Rows from block 7 of the image encoder, named by matrix and row number. Rows with one number belong to one neuron. Each number is 500 + 25 x the weight over its row's rms, rounded and kept within 0 to 999. All counts start at 0. Numbers have three digits each. After the name is the row's rms in percent of the matrix's.
# gate: MLP gate (encoder.blocks.7.mlp.gate.weight, 320x160), inputs 108-159
# fc1: MLP up (encoder.blocks.7.mlp.fc1.weight, 320x160), inputs 108-159
# fc2: MLP down (encoder.blocks.7.mlp.fc2.weight, 160x320, transposed), outputs 108-159
gate.180 116:523478481507474506548490549505495536540456483521534474472500508514498533494499483476462494529473486456450529510513456523527490478514500521494490520518496553
gate.181 119:502503492457452495536494538501518526515478514474475501480519514496505506492463500523510439475488527475516452491462495501500481502493489482529497473507522523
gate.182 135:522504526487486459499519547468530425490482541525519500518517476485482509508527515503513460504499492496516474543490512495481523495502481483517464490507479516
gate.183 052:542516547527517517517538490505502528518460551510503473490501461477478494485499528514450523515491486545514472474458500506502446462514513532495468489494465517
gate.184 124:542518508480499478506488495524511478483491517518445500515602473504522514520499494518497500487538505506505512470455478513507518512502479508551523435500491517
gate.185 120:503513497526459499484503471458434529526520496525464500556566447494509485516492518476513483497481469518464495502532523474532509525514503534507534562505512476
gate.186 105:524507519548491500456489540495487474491496478455512464476488494531542510522510489543536489501508492486470501472477535494523480542495564443488457513472498518
gate.187 130:521514515517521482512505521507478515515524548503462514491504493501479467482545515491511509509489451505529503521522517494469470490489534507510463483502471470
gate.188 109:485510471515503542540447495511485450501555479467512488513511484493481465505528506480480447485492489517483505513528463559503490505517496510509502498515491524
gate.189 082:509531536520501555463480513468492467504498476545447504510502460483527513499488503514502485486497462511508487501521511525528470499494525496519482481450486499
gate.190 110:549511468539484491495546498487499508524513481572498511547485524535502524476509529487523479482499488459483471520460547534459468512507518487502508481533535522
gate.191 064:474511461476439480508512490516513505480462507489526505457512507466497501512548519483474511518482520501476515488501503513511499537486505510531508512485514478
gate.192 116:466492475511481477508509511488515490503472507454528544460518508512498525511523458499501518484519511490525531464484505510476426527505537491515492516534496511
gate.193 112:486492490489474487513572531495525528516547504451522512482515499516484503446454511507454516509475505479448511467521510508490518457477447544510522479495553499
gate.194 072:550495475523532482495487533543504491514497497481504530472507509439537543511461495481474515469541505554503488512509518505511465494522558537522484490523477476
gate.195 114:487508492484539489473513490515493506450484472483512461467457467512541525506483504521517508561491513524491519495541525467508509486473504499507523500496512540
gate.196 107:495499502450533512494491529486517498529501511529473505470534490516516540486528455475485490494474500507449486445469485504492516513530477489494522536516503489
gate.197 097:489461490490496479486493494522475500509450533526538547469464450484492505461525514509507483486494464483511497571472507482501516491529479523485522502505502521
gate.198 061:438498527457518541513461519542502538502480496508492504499476504500502501493560451531547483489525524502495437509481500495522470516482505467494521507504460508
gate.199 088:520488521468473524484480485503489480510493525494513524533493496498458491520491483499497499511519516521499512492474475471479501508471499499530530543520491485
gate.200 126:493517529503513507540489510536463501520499519505484551452489521501534527466517487494473505516485503546516489501507531470476480506485483505488522502487502514
gate.201 120:513473509495465518506513507474503494514503515522497498491485477548519499502485494498497464477511508509476493441536513496499505508501521505514539484529501558
gate.202 085:509430504535475499497514452503560466465497483512495501502495485483503521498420509513503533501495478449507493502499517496490502497556524514515506507498469535
gate.203 084:523499509486521517507529533524483460517511487497506446499525496481508493475507527501514512478515477485527467537494503528475472517499512524464465511511463459
gate.204 122:490537496482464489539541494525475489510450530483549519522522506547473468492484533509500518540501530518481524503480527509486520437466484511533500487488529466
gate.205 056:512462530484552496531527498483531474487492530524518540488489512458499575462482514481471496455513478510485516519495528507549475485501534476515528501492454472
gate.206 102:496472538478523483512436463495461550479490507478521575498450507496511522522467513519489501447483523502457456475540470503528512483522515457505504457513520516
gate.207 123:505473507500468469481498505490494476475496503451536504553496506515483526509500487459504482490490496500495507545483534509510529513485515530518477520503503529
gate.208 106:512465512530524474518464500514566527496479504473486506506479490531501536538534520553496474526480473480484531504567511530495502488478458494493480517454512466
gate.209 128:551513471540529509521502472508526513498529540486488537482545465477480502511497518450471516504504509532512500473491497508500455478518524508522501546478472488
gate.210 040:475521477463525530527515481485493532512520508477497540504563527459485504504527519514562487508500496454531489544530531463552493482497480510444530495504559524
gate.211 114:471461486498491502446523530511509482502489487479472496498514523480499553456521513506488462532499515506509536493502483500490492505504554540516529482480508480
gate.212 114:530553509518484523501469492501446497495537442461442515484492533482478466491478494485496527501507514488540489486530510516494441489510525534495490501489444519
gate.213 055:482523480520515480491476499514524483522498581481478496494498520526473463484500503531428483478543529554487544479462493488449551493498491527523513509490507469
gate.214 111:480509519524536523483528513521464541494486498493522458496470494499465485471507495535564514424508493514479534526515476492502525481487447531482508495501463476
gate.215 113:531516501528471524485475500515504523425521472517518482502534491456511489530511426486500463502515497462493514503536535493494466506545521547519502538513527505
gate.216 124:501484492524469490497493510485463469524570551496486474486498509497522514518487489474520505467503508514502491510516514546502520493526488503491485504502518553
gate.217 064:519475503479508460521483523523474532545482499500486500497512503465529472543517503506533495452496474478523487500494491515527466502527474486470507507531515513
gate.218 122:497499509452525507502532517510469516525492499462494462513510480539503475528530539511455521502483495489496500500504506511494480496479446557561472519489500481
gate.219 078:485512483533528525507457526477509529462456517489481548508469527477530516508464513543513496462508532488508473498466460506506497484519499474502498474528447555
gate.220 115:488474522516476507471499509514515516511474541497508480407504529464492479469530500481465483543457476460540504469532498508497499496500532491536512469471517453
gate.221 115:449523518489510506488466497522489542498529488508494499500518489501482508491476444513499504480533491472503465527520499489497475472518522470501519498480542509
gate.222 123:475487511451459504515494468489474506478460485478530519514505468471513424482529466479496487496514470498473525497486484511495517484496509520503435533469475478
gate.223 102:493525456515505510494548501523503532502556474525495539505533524511514509502531517525522528508479465534442494526464456505486482551510510535480484512486531471
gate.224 020:470504534509493500490522529491510522494508506526471468533547430495481487502469486540491496495477527471516473510471465492488499504516536451457532510538560497
gate.225 112:485509505512500498490493490511505488495477484504490448520519510488477504489494475504496482505464518488449493502467472499521540520498503518501471512557455535
gate.226 038:491419482549492508503466510504510516544493470524497525476478524534493510509522505544473517502525515475513539566546500571576474453526508498510462501485479516
gate.227 115:546503522545511434529497508530485505489472499523495492504503505522462493519467541483463490541471509511521500463545489522528478495481464500494488541522523497
gate.228 092:513441478480528485525485477530485497497467469482492464498473490545466505510510549513538502508491487497513531500480474474524482499475456498494501504528523540
gate.229 117:445493491508503507501517489535505491464545523520510503449543543462510536494501484517476525481471484482458495459505486498540524495517530531493497529526488485
gate.230 128:505504528530460523447490504477505489515493476504515487458515539480492489513484518505526482505533498512516488490528487500579502491495454482478491479480512460
gate.231 123:524505482488505503491491538531511531485505549512456538472442487424515514494524461479452501533506501428499478482491491546456510486481507535525514510549474489
gate.232 105:505473502511480461542497531509536475500474532540468515505520504483519510511461465486475491436517506483477487525505487477503508486461495520475547545496468532
gate.233 052:490524540486489480461492500477493545510497487516486466439456499526464533474536525475461493534535498510462515527477504489515463504478554459480476474544497532
gate.234 104:487482484494480499544494512492517495462522468468523482498477504484496485466524558454474449491505524463481490481462538498539469495518477474492533484496481509
gate.235 069:527499496519520486510477475503548507520535500479473469496463487473483478487458497464493452560510519485461475476470480514484519486489544516514475504509534495
gate.236 027:486548515531488526505479478503451473526519492549498512495506508483500497456487489521502480491494482497521505527532554506499486516507480522522507519507511498
gate.237 101:460517482495514473499525477537492511509477494495494527515520490500506498472481520526506458507511476485510547470450536478523513484535473498461481477497456450
gate.238 122:465510532497487529460505490448530523489462493533494474486528533530518481502510528537528466485490468532453471482498499472507500503510437480449525519512463515
gate.239 078:477498470502486522506539501515480465476476480507535491512511493485505488469507488513547453477487503492444502490461492513474537531540537481534508528495497480
gate.240 115:504512490550478477545477523470498503494509523495493521520489481566499548488534475465541503509468505490491502497486464530506494532490481492467474507478511509
gate.241 132:530491529456507495473528544483479493510493463473509483504503522528512495536505440536507520472495469533512455496513484491540522482476475484518508496468490535
gate.242 117:473486525454488484459510493533485449478501509495506523530533546535528522472479508504517494472489497482529491472481499501511550541518530517462491488468483491
gate.243 065:489484531534525513473460544506495519484496508501503509467478469486509491475470478498483479475448494535486475479538513516529513494531498498496484534532497499
gate.244 092:521516493498516504438481527502533489502460524489488511473550525499485510526499482547508472570500487459500523425508535527481499472517487496529492506504470495
gate.245 128:503524530473452506459510511531518476439488520499472523485523523525478491504519491472472481522505488471498454549482509467501505505477494490495511530499525504
gate.246 077:487471464530481466441498488437551488477478519476509525478548502484520483503542482517515491517462497474472512494497493513504486479488499488515471530452514510
gate.247 086:520520510477490477489525477532506487496500482500504513540512492456493526505441484524513519466481490472562463531525494501535497478462511494497496467508502532
gate.248 109:493482516487506500471519464542514529466484461510524487488504518529521528517502436487524498484512488537450504488481502560489467508489510492483519512529470485
gate.249 140:463507502515513479472487527521502465487513529487533497548481494498504471497452493506488528471467462517488483471535514485541456522445523501502481504495483540
gate.250 061:492515464511481515474496541480537520518489498487453502513495517490468483523489496475507485531491508484482512492505476487483508489505487484493531481491474501
gate.251 113:529490511522443569496507512484495467521505532516502516501485494492513519487478500510487476479479519526522543484484506472497534506497477449499462513495506527
gate.252 046:468490536549475479498522512496458494512504498523513546500520510519504466466492486503495541449520503517511453489524510503489485488545519501518477472474523528
gate.253 124:493477507491466494500514515506510506477496509483500469485507511490534540501489526483507497501466534458495541499493473592523468515450523501512460538505526515
gate.254 044:509497534495506500499524519543476478520456462527507503511532467465513517482512517537475505468487521558484492484475476481457483468526508495478472523514538496
gate.255 091:539523495502547462504496496469536527538540490483487484440488479552533502517482464478491475504496543489498506458504502514527502511560458516474457516475509476
gate.256 066:481511535441497520478542487510497525540483492499501495510500498530539492530479501493495534495437492492494521540466520517528499488536502504473535519536518511
gate.257 033:466508519496553483516495533535479482507530515482517468504502483480491513491512479481475490509486497516495508475511474492468533514485540498514493473486491504
fc1.180 117:499516474455457526484471511529517497564492497457482509477518527497507516509513495483560492521503528536476514524510549499503520474475529484514499484500523499
fc1.181 120:492496481503485520492471525500532503480484505500500548541491513529470542530486577490496498500502518516438495456524515497513474495490535488511527513517535501
fc1.182 130:534462503509531477507510503499499489510500487477523524473492473496522536532520524493445515543488512497529531501572548463497461503498499543499523491526478500
fc1.183 052:504530507518497472509514533476550476507457497509510502507458467474437470475562503523488545497484490553483490522502531557548496485487486506492505498493475472
fc1.184 122:490512488491506529515522475524458543492475498502531505524491513489477524542482511488515495482553521472540498545468528492494489514485508451473531518508549468
fc1.185 127:491526518463459511484464489541476537511451532516495468485482497520457495524545528499518472488465483487525514469498525490480470524491478502558505503492451520
fc1.186 115:515518507468515506434482509499514530553503511497499505503517485503509510497511513513542469483465492506532541513536495548516461476438504498516507520481496475
fc1.187 117:458480496529491533507531508569526514475535548525467478513499521482526505480498495509479483487495477482486472524502486484512509504483483528492462548528476480
fc1.188 109:503531453526543503525470503435529526523464507497477472470473474516498492481485506509493519477478549485489494514472509480486468490493474531538483526491489501
fc1.189 089:462514477501491508486505521465521475522527506484536503512501473484532487500514535497525513474488473516564502506515534530486502496506495481521505449449485510
fc1.190 117:470491505463487477499500508492494514512477461478487476504527508476486445531538509511472483524524501492515522488478494441488537506501487486503514514474522472
fc1.191 062:501505485503510513488489515487518492528532473477487540505472491542517512503534529502508489494460472541528518557492498478512540550489486477466479495499481467
fc1.192 126:477470517501514526537532517525468517486565477483500505505522495513520483513548468488495515480454520497494525477453498509459459564447498531535499499527502488
fc1.193 107:525506521467494528529512505566476501535484511531501467480520505528467516503504538501503478515502493513516523494503553459529496518516521515486508437469479464
fc1.194 073:483526512457496522513444498522460522520483515472506450517514497498474486524501532514500554515513498461507502452486513480489528500474483512494523504442500500
fc1.195 110:468468466468499462474513517503489514493541519471523480513485538438512526520487550475530483534495527534517495526505467508515543462524547500529550504490481504
fc1.196 116:489511527490493512501534495510537480518456502487472440496516503529516541501517476514460495469514501502467482493499494529529466477505555480525481531466501519
fc1.197 088:496495480537524474496522519500444486471490498523482485537441471495507541501483544547476518522522533538493474518532503492461464483529505515447525475507506494
fc1.198 061:540500514525481525529496495499500500456508482450518510481487542504467519536483536517454531524517519481548515489520473483502523515486500538529503480505502479
fc1.199 086:509514510470490509491505492505493479518498474498483510547495494522458481455506516556527505506531525470479514472500490499499459510527512484493502502501515520
fc1.200 133:491484458531438497498484483490526497447509531478478507529503448506475535487508539515534513441488448477505522474510479495507529473486526478489494504507522451
fc1.201 119:512489479494482553546480496524486554473481535480499452485465512484538514495485493533501451525516459528483477502508498491467479523505496499519538493460478511
fc1.202 081:492496507508483487500463513494527473517531489462523460554478483510464475462521577505502512493524493481479466472501508516505571507484531570504482536499520506
fc1.203 093:484503482548482477504531502563519491514489475486469481486482498478479500521533487486511526515491517502473498516457479470490512497460528488491526480540495510
fc1.204 107:544517480496535500490490550551462479457543493508487491467489493523504519555470448493540481515492478474532526517503505484496511570474528493502497545477507513
fc1.205 057:531471486552516480543525466538477499463512479491544547544536470499488567466494522519516480544467514503492530502487511483521474489461530495516502516477476480
fc1.206 093:461527518470475471468476532533495486490480506465488507528478495451526486503487485523499515537464477514488465497511459488480489447548485481461506523509496466
fc1.207 115:465501507494494455504508522506496461486513550471510512509491473490494526514527481514503488530482472532529529467513519418488478518505456517497496517496463522
fc1.208 104:535492525522509506491493480526506518501506512491494533447499489507466529514511492496535568527486545498514509477531496466481488476462530509523514490444486491
fc1.209 108:457483509521451505521495512511525490488470540523465450468512512486508471534481492540507536481487489496518475523489491468503481483465544529507467510476485509
fc1.210 047:511504498539517488441547502520510499464514533543511451497455514529508534521500520464506481504501471465513509535472491483510521515445511499498510510507528545
fc1.211 109:526508472513445536499470500567457532491518515458533533469511498489501521504557496502503500510501535534512488532504521488496532523481489503501514464488487483
fc1.212 122:502514487487506532518478492487466534520544535481501473481480518493550573476468514526480520516497499520538526490471475532513482514498484499452544489539528493
fc1.213 055:501531512492511520516524550478499515496511517490483528486508513500496491525458499487497525497513469572507542513496474454477530466491553492527520517470509481
fc1.214 116:482500520525482544470509528546483520472496517500461499525493481489535465469483518497476485474518492471544500451506494512517511466493519514512457489477493451
fc1.215 112:540533482539450477502540503456478518509512503482497515493485527506505485511498455561477482468491476494532523536528487511496533519495495531496492494519510506
fc1.216 129:528502471544511532497509529495505492523488470513516489506489517472461468491519502527527497483478523503521488536503489533465453523504509494486534488539480481
fc1.217 063:522475500502480492477485514475476475463523494516486512480514506570482492508474521480525503495504468494515479515523494508505516483449516531529458541455520503
fc1.218 132:485526521485495527451529519474523470475471493505534467484547491447511511459503509498529447480549491494539526524540496486555547535543485476529550540511498495
fc1.219 080:520529462491511505502458493518526484497495479479518535505485524510515498498459496510493475460507496479531493493467457558508481467539458488505520461514438531
fc1.220 129:495524475541502526479540485495482474489494512531521514484495494522540524514466517510497471496475492494524482489499538510494509545540494511480494537461558494
fc1.221 122:547455498510535471507512494507524478505474518501523564499470509471491459493486479508510526517492513464505546499502480521482520475507550497486521519508487459
fc1.222 116:512453505467506487543508500463508495493494502523506490551511500510509504524540529500531494521554489486478481473508530520509533537531490540513434470476520501
fc1.223 106:451519502465499487517423463532505500492534493506488472519447444476501521492493464522505522477518505554476526540530473514478516512540495508495476496505475512
fc1.224 021:484494516477558524543453498560538528454512437507524533526520495519487488467526462472511472494460476480487535471522530492468489473510493559496544497493469509
fc1.225 112:568491427494478501529479513555504503494518507502511509503551540508518470498485494519515540520468522511518478496503506507456447510522499512512498499546490539
fc1.226 044:494462484521501475516479492503513518524499504514516477493506521531505489482533521525495487478506512503459498531502515499516500480553529506527498485444484478
fc1.227 111:512513524506483488535491531492494487509524486493459458513521488533501552494511507560467519461510522524499469515441483529507479511519506500497475531523485497
fc1.228 084:492489501521492488509531518490490502508499521524455509450481541498511521432474502499470526512497501486501539485529513506454520531535533520493529527494462469
fc1.229 123:510455553455473511482506466540511478519495524491458485506496507528511449453487505517479471519499510506507489486490502515470531480491478470511464475522548473
fc1.230 126:488525480445455519455517508510574487485469474511486489506496504484536466517523503452516483464539530473567544494498491472496524506510538523492542491502506498
fc1.231 126:499484482504458490499485495515540497506516549466485523497508514489526486463505475480557430440525508489483525498472512495526485496501502471541513422504498508
fc1.232 109:460478511489484510497523472529508481500473536499528507490529528501491487482494488528504504487479482543480481462488539503509496487534501539487520526475503489
fc1.233 051:491484507517519511459470503502463476510506524452480539523536525517412508539528496513477500486475467474475504469513491514469538487464522470507533464507488496
fc1.234 103:496489489475458482476522500496447510532433481529494525476531482530494525480489548512481534508501496543518481501505538497500468528485537504499543479484531489
fc1.235 067:477525471486520498508513456449497471498577511500505508487496504539463486532536520473514493508518494547504503516504515555449496468516516489477495504518466492
fc1.236 026:509481550490494509516486510486527460482498526494505511540508473524488495492482486542504494524511516529488538538509476504530485500540474509505486489509496445
fc1.237 104:501535515516501520492513491549536483529499505467501490471502498541510524473486510504483527522514507497474515490473483493471524457452472515484554519470471547
fc1.238 119:488490505486489524488503537466451477505477474521499491485536527502507500508510473494501495429504513515515497488480496474494538528474454528539494490491493488
fc1.239 070:487474489477484500512566477497531456532535495507514503489561455517517521457506535504499480541429489546445539493499537531523526478510508478554532513495499502
fc1.240 110:480512561458475518478500499494492495521535485452504507531493505533489457457478488533490482504482488476493488405435511481473486526532443491457496533513459501
fc1.241 120:482505539504483543490516483457510470519461510473458496513508506497494538500493478514506462466452504445494498496494497522523515542550511471515528477531498474
fc1.242 116:503499503500448503500489457525497479489523528487511475467525503530475500507500492529512500504480528479535513494505528481533491479536452504504521486502493480
fc1.243 065:460528503557509498485467482492522508494499494541488540496479505532471506498535540473467506531528509485533536506475456510486519535461505483517547477476558498
fc1.244 086:485508485497492473520535494457486491519518459531514485507461506479470472484494532486525524426515495502481482548510512466503526537496479497490453485507536533
fc1.245 122:542482494496514465520511490474480516504513469481446520462508542477524483478521501496529504521553519490498499494481467500528522531518460490482497525504494497
fc1.246 075:494502479504479476522510479507489490538526498501538462534488478476469502468480529491511513500481499552533491526452484514503533477550456522496502551500551477
fc1.247 090:486488512449486488492532510459532538531550496515486543533492479520477487507485487530519479487518499469582478489466487512524471469504472483490470448507531493
fc1.248 107:525512528534492537528498467517507531483508513512470472515432489502526571473495500480513509520483478521490511505468522481557511477492495492446483469490519522
fc1.249 143:523528456540527500480499532541475462497518516502479499506521540526511525507472518518500543514485485513499484516545477477493507537511532552492477492513478458
fc1.250 058:529484493482485486520501522497456506514509476511497521454519484538488487503517458494470482505491473482500481480487510487464471515532447507507479535529487522
fc1.251 115:473495464502515501512512503456506475482536526482528484476522529479459512467489476481467487517508495512540500507458496550529562520500474490509500482480501476
fc1.252 048:502498511497512452554467504476514520463552523486497484456495543507526527487497504474481463494468486483543538520496530490510535496529460486514468451464535492
fc1.253 120:550554504529462493487491471489504491517487474527496495494501501530487511511497487515541499452494504472470491502513508527526469452487528528518497447507497478
fc1.254 043:510524500471472520524509471494444491502483482507509439533524489471496482495526530523514514469505496470487486472532462459485545560500476462561478452472514538
fc1.255 094:495461510520491507466468535526480487487508531475518541448511526464505533504503527493488554465466502526549485499537517486496488534460497483487514459522513488
fc1.256 061:525534463509473525490489516500494519500536505455486481495499487465519486487532468504522499561509519453495487499469480448499475519478476503474501506509486492
fc1.257 037:487516492542487519474496523515464486446514494533453528457557519462509532494490499498514537511466497508446445503520509485527535493470481479529434485508490515
fc2.180 108:501526476522500485531460476536497476515535489506525516552490511517521470479493523486491515519517445516501499498487523502479514485489424533461499516488510509
fc2.181 117:473495458487475507505497484466474519529523463530531473531513511494515558544508496520467448470485530439501476442473501470490525511525456503524517472462501503
fc2.182 129:511548496514526514468488516512486445488414474513542501473466488505508487482488505539463515496514511492510490503450481511524517516509511469476476511473473531
fc2.183 056:506487550448506526529498525501467481474487535496521506477504499491471486485461497471496453455545531579478504496484507512472519492486546483539492470530460527
fc2.184 115:495498461484529508541494545502476483527519519466495478522516497502500499476553504551476509520473493492511521520480487495513483498526473539517477473493483561
fc2.185 125:467482483545450536492470498535479524552509531524519527476492484495521450500507472506463480527546514523522536505466483472513503517466512491533483513533499502
fc2.186 105:476484436471519554552529500477480526531478530463488505514458511446475523524498533493515505506533518531498482496479508490502510524468483496504480470485510494
fc2.187 117:461525509514494494521497505501483480481525488457576517528494487492468516540524495478513484462474531490501519531537520480498479484467473489508524520477492497
fc2.188 098:490498507502541479520471515496513468517510505493510513488513527524522497510522531504470495511538509540490511507539470475485518492515457480505510452517520488
fc2.189 088:523507527464502443509470540507482527489488544509471508489527497509504509501461439500531482552536511547500504486510462451469517464532502487500510471541507508
fc2.190 105:542494482502519556486480536524566476486503516505487483476512473525549520476503467500500531529548529476499478472500477508496498475505478455499493510556506493
fc2.191 062:507530449511565507518504499499540509507513559508496467475472457488520567478486455456507490524536522540497530538465501538525444503538517492517489489470509511
fc2.192 115:530489501487487512456488518517503497512482493507508500483475498461498566485503471520578488507543507495472535488488489470548497534523521472508493459468494542
fc2.193 113:548510501494465520484538490502470527541540521502470525473465487513515506482516497516492474502490487524487468484500525532476510486489450496567477473460502507
fc2.194 074:445489504510521510482474456498513507485546447546445510495507518515499506500509474504500512483451521491526500503516485499510535497515468481509517471534524543
fc2.195 115:483509514510510503497489480578496515520496511493488502510494471490478510512481472494507459461493500524500516481503550507493497502485514543505447558464481459
fc2.196 120:465527498509509494445479506523514510489510499498485513472523499524514497496478503464524517457476508525453566485485513511497525507461538526500486485526504513
fc2.197 103:491469534479436522493523501542539530561542492464511540477513505499525424531531508529510496500546503484500534546501524474496508500511484494539473536467501503
fc2.198 064:492474451494518534528515484507482473507508507425511505534497528495523481536513524526509485532484525497485503480491494481516473464517479488441485496497528500
fc2.199 087:478481468504497535516534526528487485539551488514516484502522504469462494546492478478474479482517498503537529553495482495524476519525538472512467482523537519
fc2.200 131:578519507486481493461535488516552535531502487487503534449471487485467524526462476520463491495510510523520512510466507492500486474495464521497480554508494489
fc2.201 111:460559522480463501490508499500513459471523487454536508530498505501519470514518488490565503535479474499500494492526485481517503496471538437487489524494455493
fc2.202 078:500532512491490461427522519535499459471559522508523505497519490502482507529454456461479443511477475483488527487488460507513477497509485492502543487493518475
fc2.203 087:513481507504517503486492509487539502477478497545490506491463471512459500495494476501574508471458498535508492497509503511510491534492524533491508508523481455
fc2.204 125:508472478496467512461478507498481494486472483479483484460488493501509500558517501476493454469523552510486490512531423506459510522506494484473488494528509481
fc2.205 058:506499478481492490462527505522473492547523506530526519525500483491495460463509503490514496518502457477488502521551475512472504477548526511511492530499490492
fc2.206 097:509494477478511498551483481461478529473529498509504517482509529519483529530534521504511485513487531472507509501509534501518538508483542478530449495502526509
fc2.207 112:514530535509476508492538512493522484497489519462533462462513505536532494562474493496479514500462466508498502502466495495550485493495507495518452490459509544
fc2.208 106:479499526517483479545463501467542513467508472524483504490492515500518478503484525506547483486503490546544530553488501473438484489506523521440518489494517519
fc2.209 112:479559537534517462526498484503522503473528447496484498532444487456466509503493535514518479483503518450545504497491475491520522506495501499485506492487461517
fc2.210 042:494460470503478531536481511472522541510458472481489525487496554498513496500551494491450528548512508491529466482533500506452503497492486532501485474503559524
fc2.211 108:505499484487476531479471535489488501485449522518478481496475502464485512498514481511485519515443527520498526496502542492501518519517515490452476497490505517
fc2.212 115:501518504487491452492537495457461536492513520525499519496534524486483464518474528453506493490489484500494475491454452508478464503514500507528495498485499482
fc2.213 056:473488502512482510492493474497523539495501468511524490510515548498502489494446505497531464566468495450518502511489527499523493550497462451482518515480474553
fc2.214 113:474497455458476482513500483514511505514460515531533473510484479473498528502495541488496476480530520497519510478500480508487513496478513506553531483514498479
fc2.215 111:464480512500564513545464495499527451514475505515519480505483501498546458490491519483501490504497514523482473506497513502512456494472518533444542512485515512
fc2.216 130:512463504524481497422476499495497538536527479481511499488468535470519507533511508501478503464483510475496482484493497470493532467499503503479516476480497481
fc2.217 065:482454523524453510490491485521501524536487500514509524558513518449544496523472548520509491486471506525504437500531506501538497447531523507513468479551463509
fc2.218 127:485502508560506501519509503480514497476468478511501509544471490465519528533519477540465533546470529493496505517459497486489505498503530490522489505501525477
fc2.219 079:503471509497537472492519458427479508501539530523493509528546521529508492514546467545510526523493513504504494472516498507519519492492519514485488479512506498
fc2.220 116:506505534468491510513465498486498527490525520506505508487495476462538511486492446489502482498555511527487523524531490474495479459506503479496483491571440535
fc2.221 109:492539507534495493571517506457537514447519505516519476491508483499472460530500511502504511509466492582529488510484481457562523524481506514558497507466474476
fc2.222 114:545489544516487517513516508543493514529501484545497497498468483528451505533459474448506522526509537518486525476524493542487441498454508459477535452504479471
fc2.223 100:499540534513498491491558500474462546508491477522484506496492533474468502504502494503510513512463509463541509458494524510532477476504500491484533517479485513
fc2.224 020:482526479486472489464535530492501502487464519561512533537481512470497535493490517516532538515500521523513510524521506521502530474532455481535526464478443502
fc2.225 101:476507556508528512498484534473485553504519481499481502471504494463502569471532474474573486499524524492521489463478507490520495484480504530498487543505484580
fc2.226 041:522517521519534508521498488516508511499499530504543491480493483554502511515514518497511482499505527512488471497494498503486460496502510473505447539507494467
fc2.227 112:492510476494489502578535459483514516477489522521541515466499469478497543496500508479518467522491536541508514529461494456497528514511498506564520548462493500
fc2.228 088:503513541527472483543489497561526520498484476474522512510506456502491530523497489480514493478499502508509481470515519479463490514511521514468483471509551502
fc2.229 113:497471502514494490474479522455538511509490471522515497478500504507523484500527477444505512472550491454500501548455458550468521503505568476560489558490479507
fc2.230 130:486489504470481522512484494537470514490485478493496463482516516494501494469526472506558521518503536491491535470512515499504505547558486482515529504469510534
fc2.231 114:483511530521538479447551540504464506492484522470490502487496453539550493540437499484523516492459521512465516528489499533514482490479510521479452514500502520
fc2.232 111:531507484488522492490497461498484475492502485510488474486468491522427493509569541504548500544529510439477504456483476457544511475461508535500517447528455536
fc2.233 049:513533542536510486517473506528481468540518482487485483498492524476516512434544483516524475478510451485506520517549486494503483538512516487511498521479496482
fc2.234 101:495509513511468501540462535514501510462488548532538507494506479464512557459465513473508517460533551482494539516521474502531515497498531492559502525512534529
fc2.235 071:516500479486504494487448485519491501527484473534463508495476478534512558528519502502552495517502534511494506527494509483482512520527468487501488502476506513
fc2.236 026:512500533492491486465508488536532489484501526488485484550531540480504545523525518484526523467505523521475495551507516516454489481505487550511498509511458481
fc2.237 109:441514438503511442477503500533481483490506529513534539478469536490480508494461465538553504541485520516494472456488486530484547463498494508495473515469491491
fc2.238 126:513506515501500537515489504501482501504496519489516513520502487510480465503476522469517484512542518505534489516496484534544493487518524514487515464479467540
fc2.239 076:488491490493522480455467492523471509575444487497483538503468504521491493443486467461552524507494521510509517502528500512496476494487550507484452505505526491
fc2.240 116:468505524457501537509517521529521521495506539552473496449509536493480502510554493507514522467491502546516497523521483492523535518503532527518533532466509483
fc2.241 120:499512448465521489497500491504528504491509500461471511538521509480463513457500465452520479507487524519506560506484472481512503458523575501483512478479509491
fc2.242 126:482525501492522517480482477564500501488540489475511506502473513495529502490522523463537476470500502498563500527509459547468479453522515470502514498500520473
fc2.243 070:495509492542476487496496472520482512513507472491475505468533476519460448522486497496507527526494509475512462480476512516510454488534497476496450518523503514
fc2.244 091:544521511484504465535477502486479461501542514500490485486536546517477467526526463498546473509452472518560485472510503482500485507491555495463510541506480515
fc2.245 122:474499498505483484478509504558471503455521466498480478526490501488491466520510486561503482448478517545522495481524518476512499487503479531451480459509473488
fc2.246 073:549504490488533518521515518474538488517490498487496514512534558499493529478592517526514466529483481492539509494507498482468488506479509481470501501486477520
fc2.247 088:521484484507507521480482511450504546511462493499488513496493492507477449470479477529480523514470515538531530551503498502497486519509504473497451490485466490
fc2.248 095:550507473461499462466493503512486496497503494482492472490486536530477466516518482473498495507517533492556511524501492507478522518475548499495513533508507462
fc2.249 134:509513510474504498508507476497507518508492520532501481496518505485470488489524503486527477532518521497541507432472484472547546483512472524503517479510491544
fc2.250 064:507486526465542497453529509470502471538510499471471524516524502443507479483483528504544461497539501502502502486545532500487501489508522509511506520484485511
fc2.251 111:477518482519455473492482481518516518517540483510438500460552539524502469511509535477531493512461477540501510480555502527480513442473460484506534492507510526
fc2.252 047:502496475511406517435538482482536517489482566498488520477496510549480474484521527498463520522439478505511478548489464530487486463509520455519474497481516510
fc2.253 125:495505505489515510520529512503479505519473504442475467459492480532479529536487498459496509512516452490500461520527514510474511531469469449499545458511484443
fc2.254 044:527526493474496487517524491486515501497538492507515480467545524519519550524489464551524527511487511493494503520477487497479469472461490497519483543510562500
fc2.255 094:514479465493486551571491533447500505506538536506527494495514540496494451502498497475493484469462525475506481522484517503522523468481460510527541498490502498
fc2.256 062:530491513498533507498536491490503508518470524524460485481510496522516502507503504485550505491558530517534490514514490487484514503541472531462495451554518480
fc2.257 032:491511532506497482537543524448450508514487501510491504570528482472510455527512497490476507461473500479502502508484507537493516507507528506524505502478443478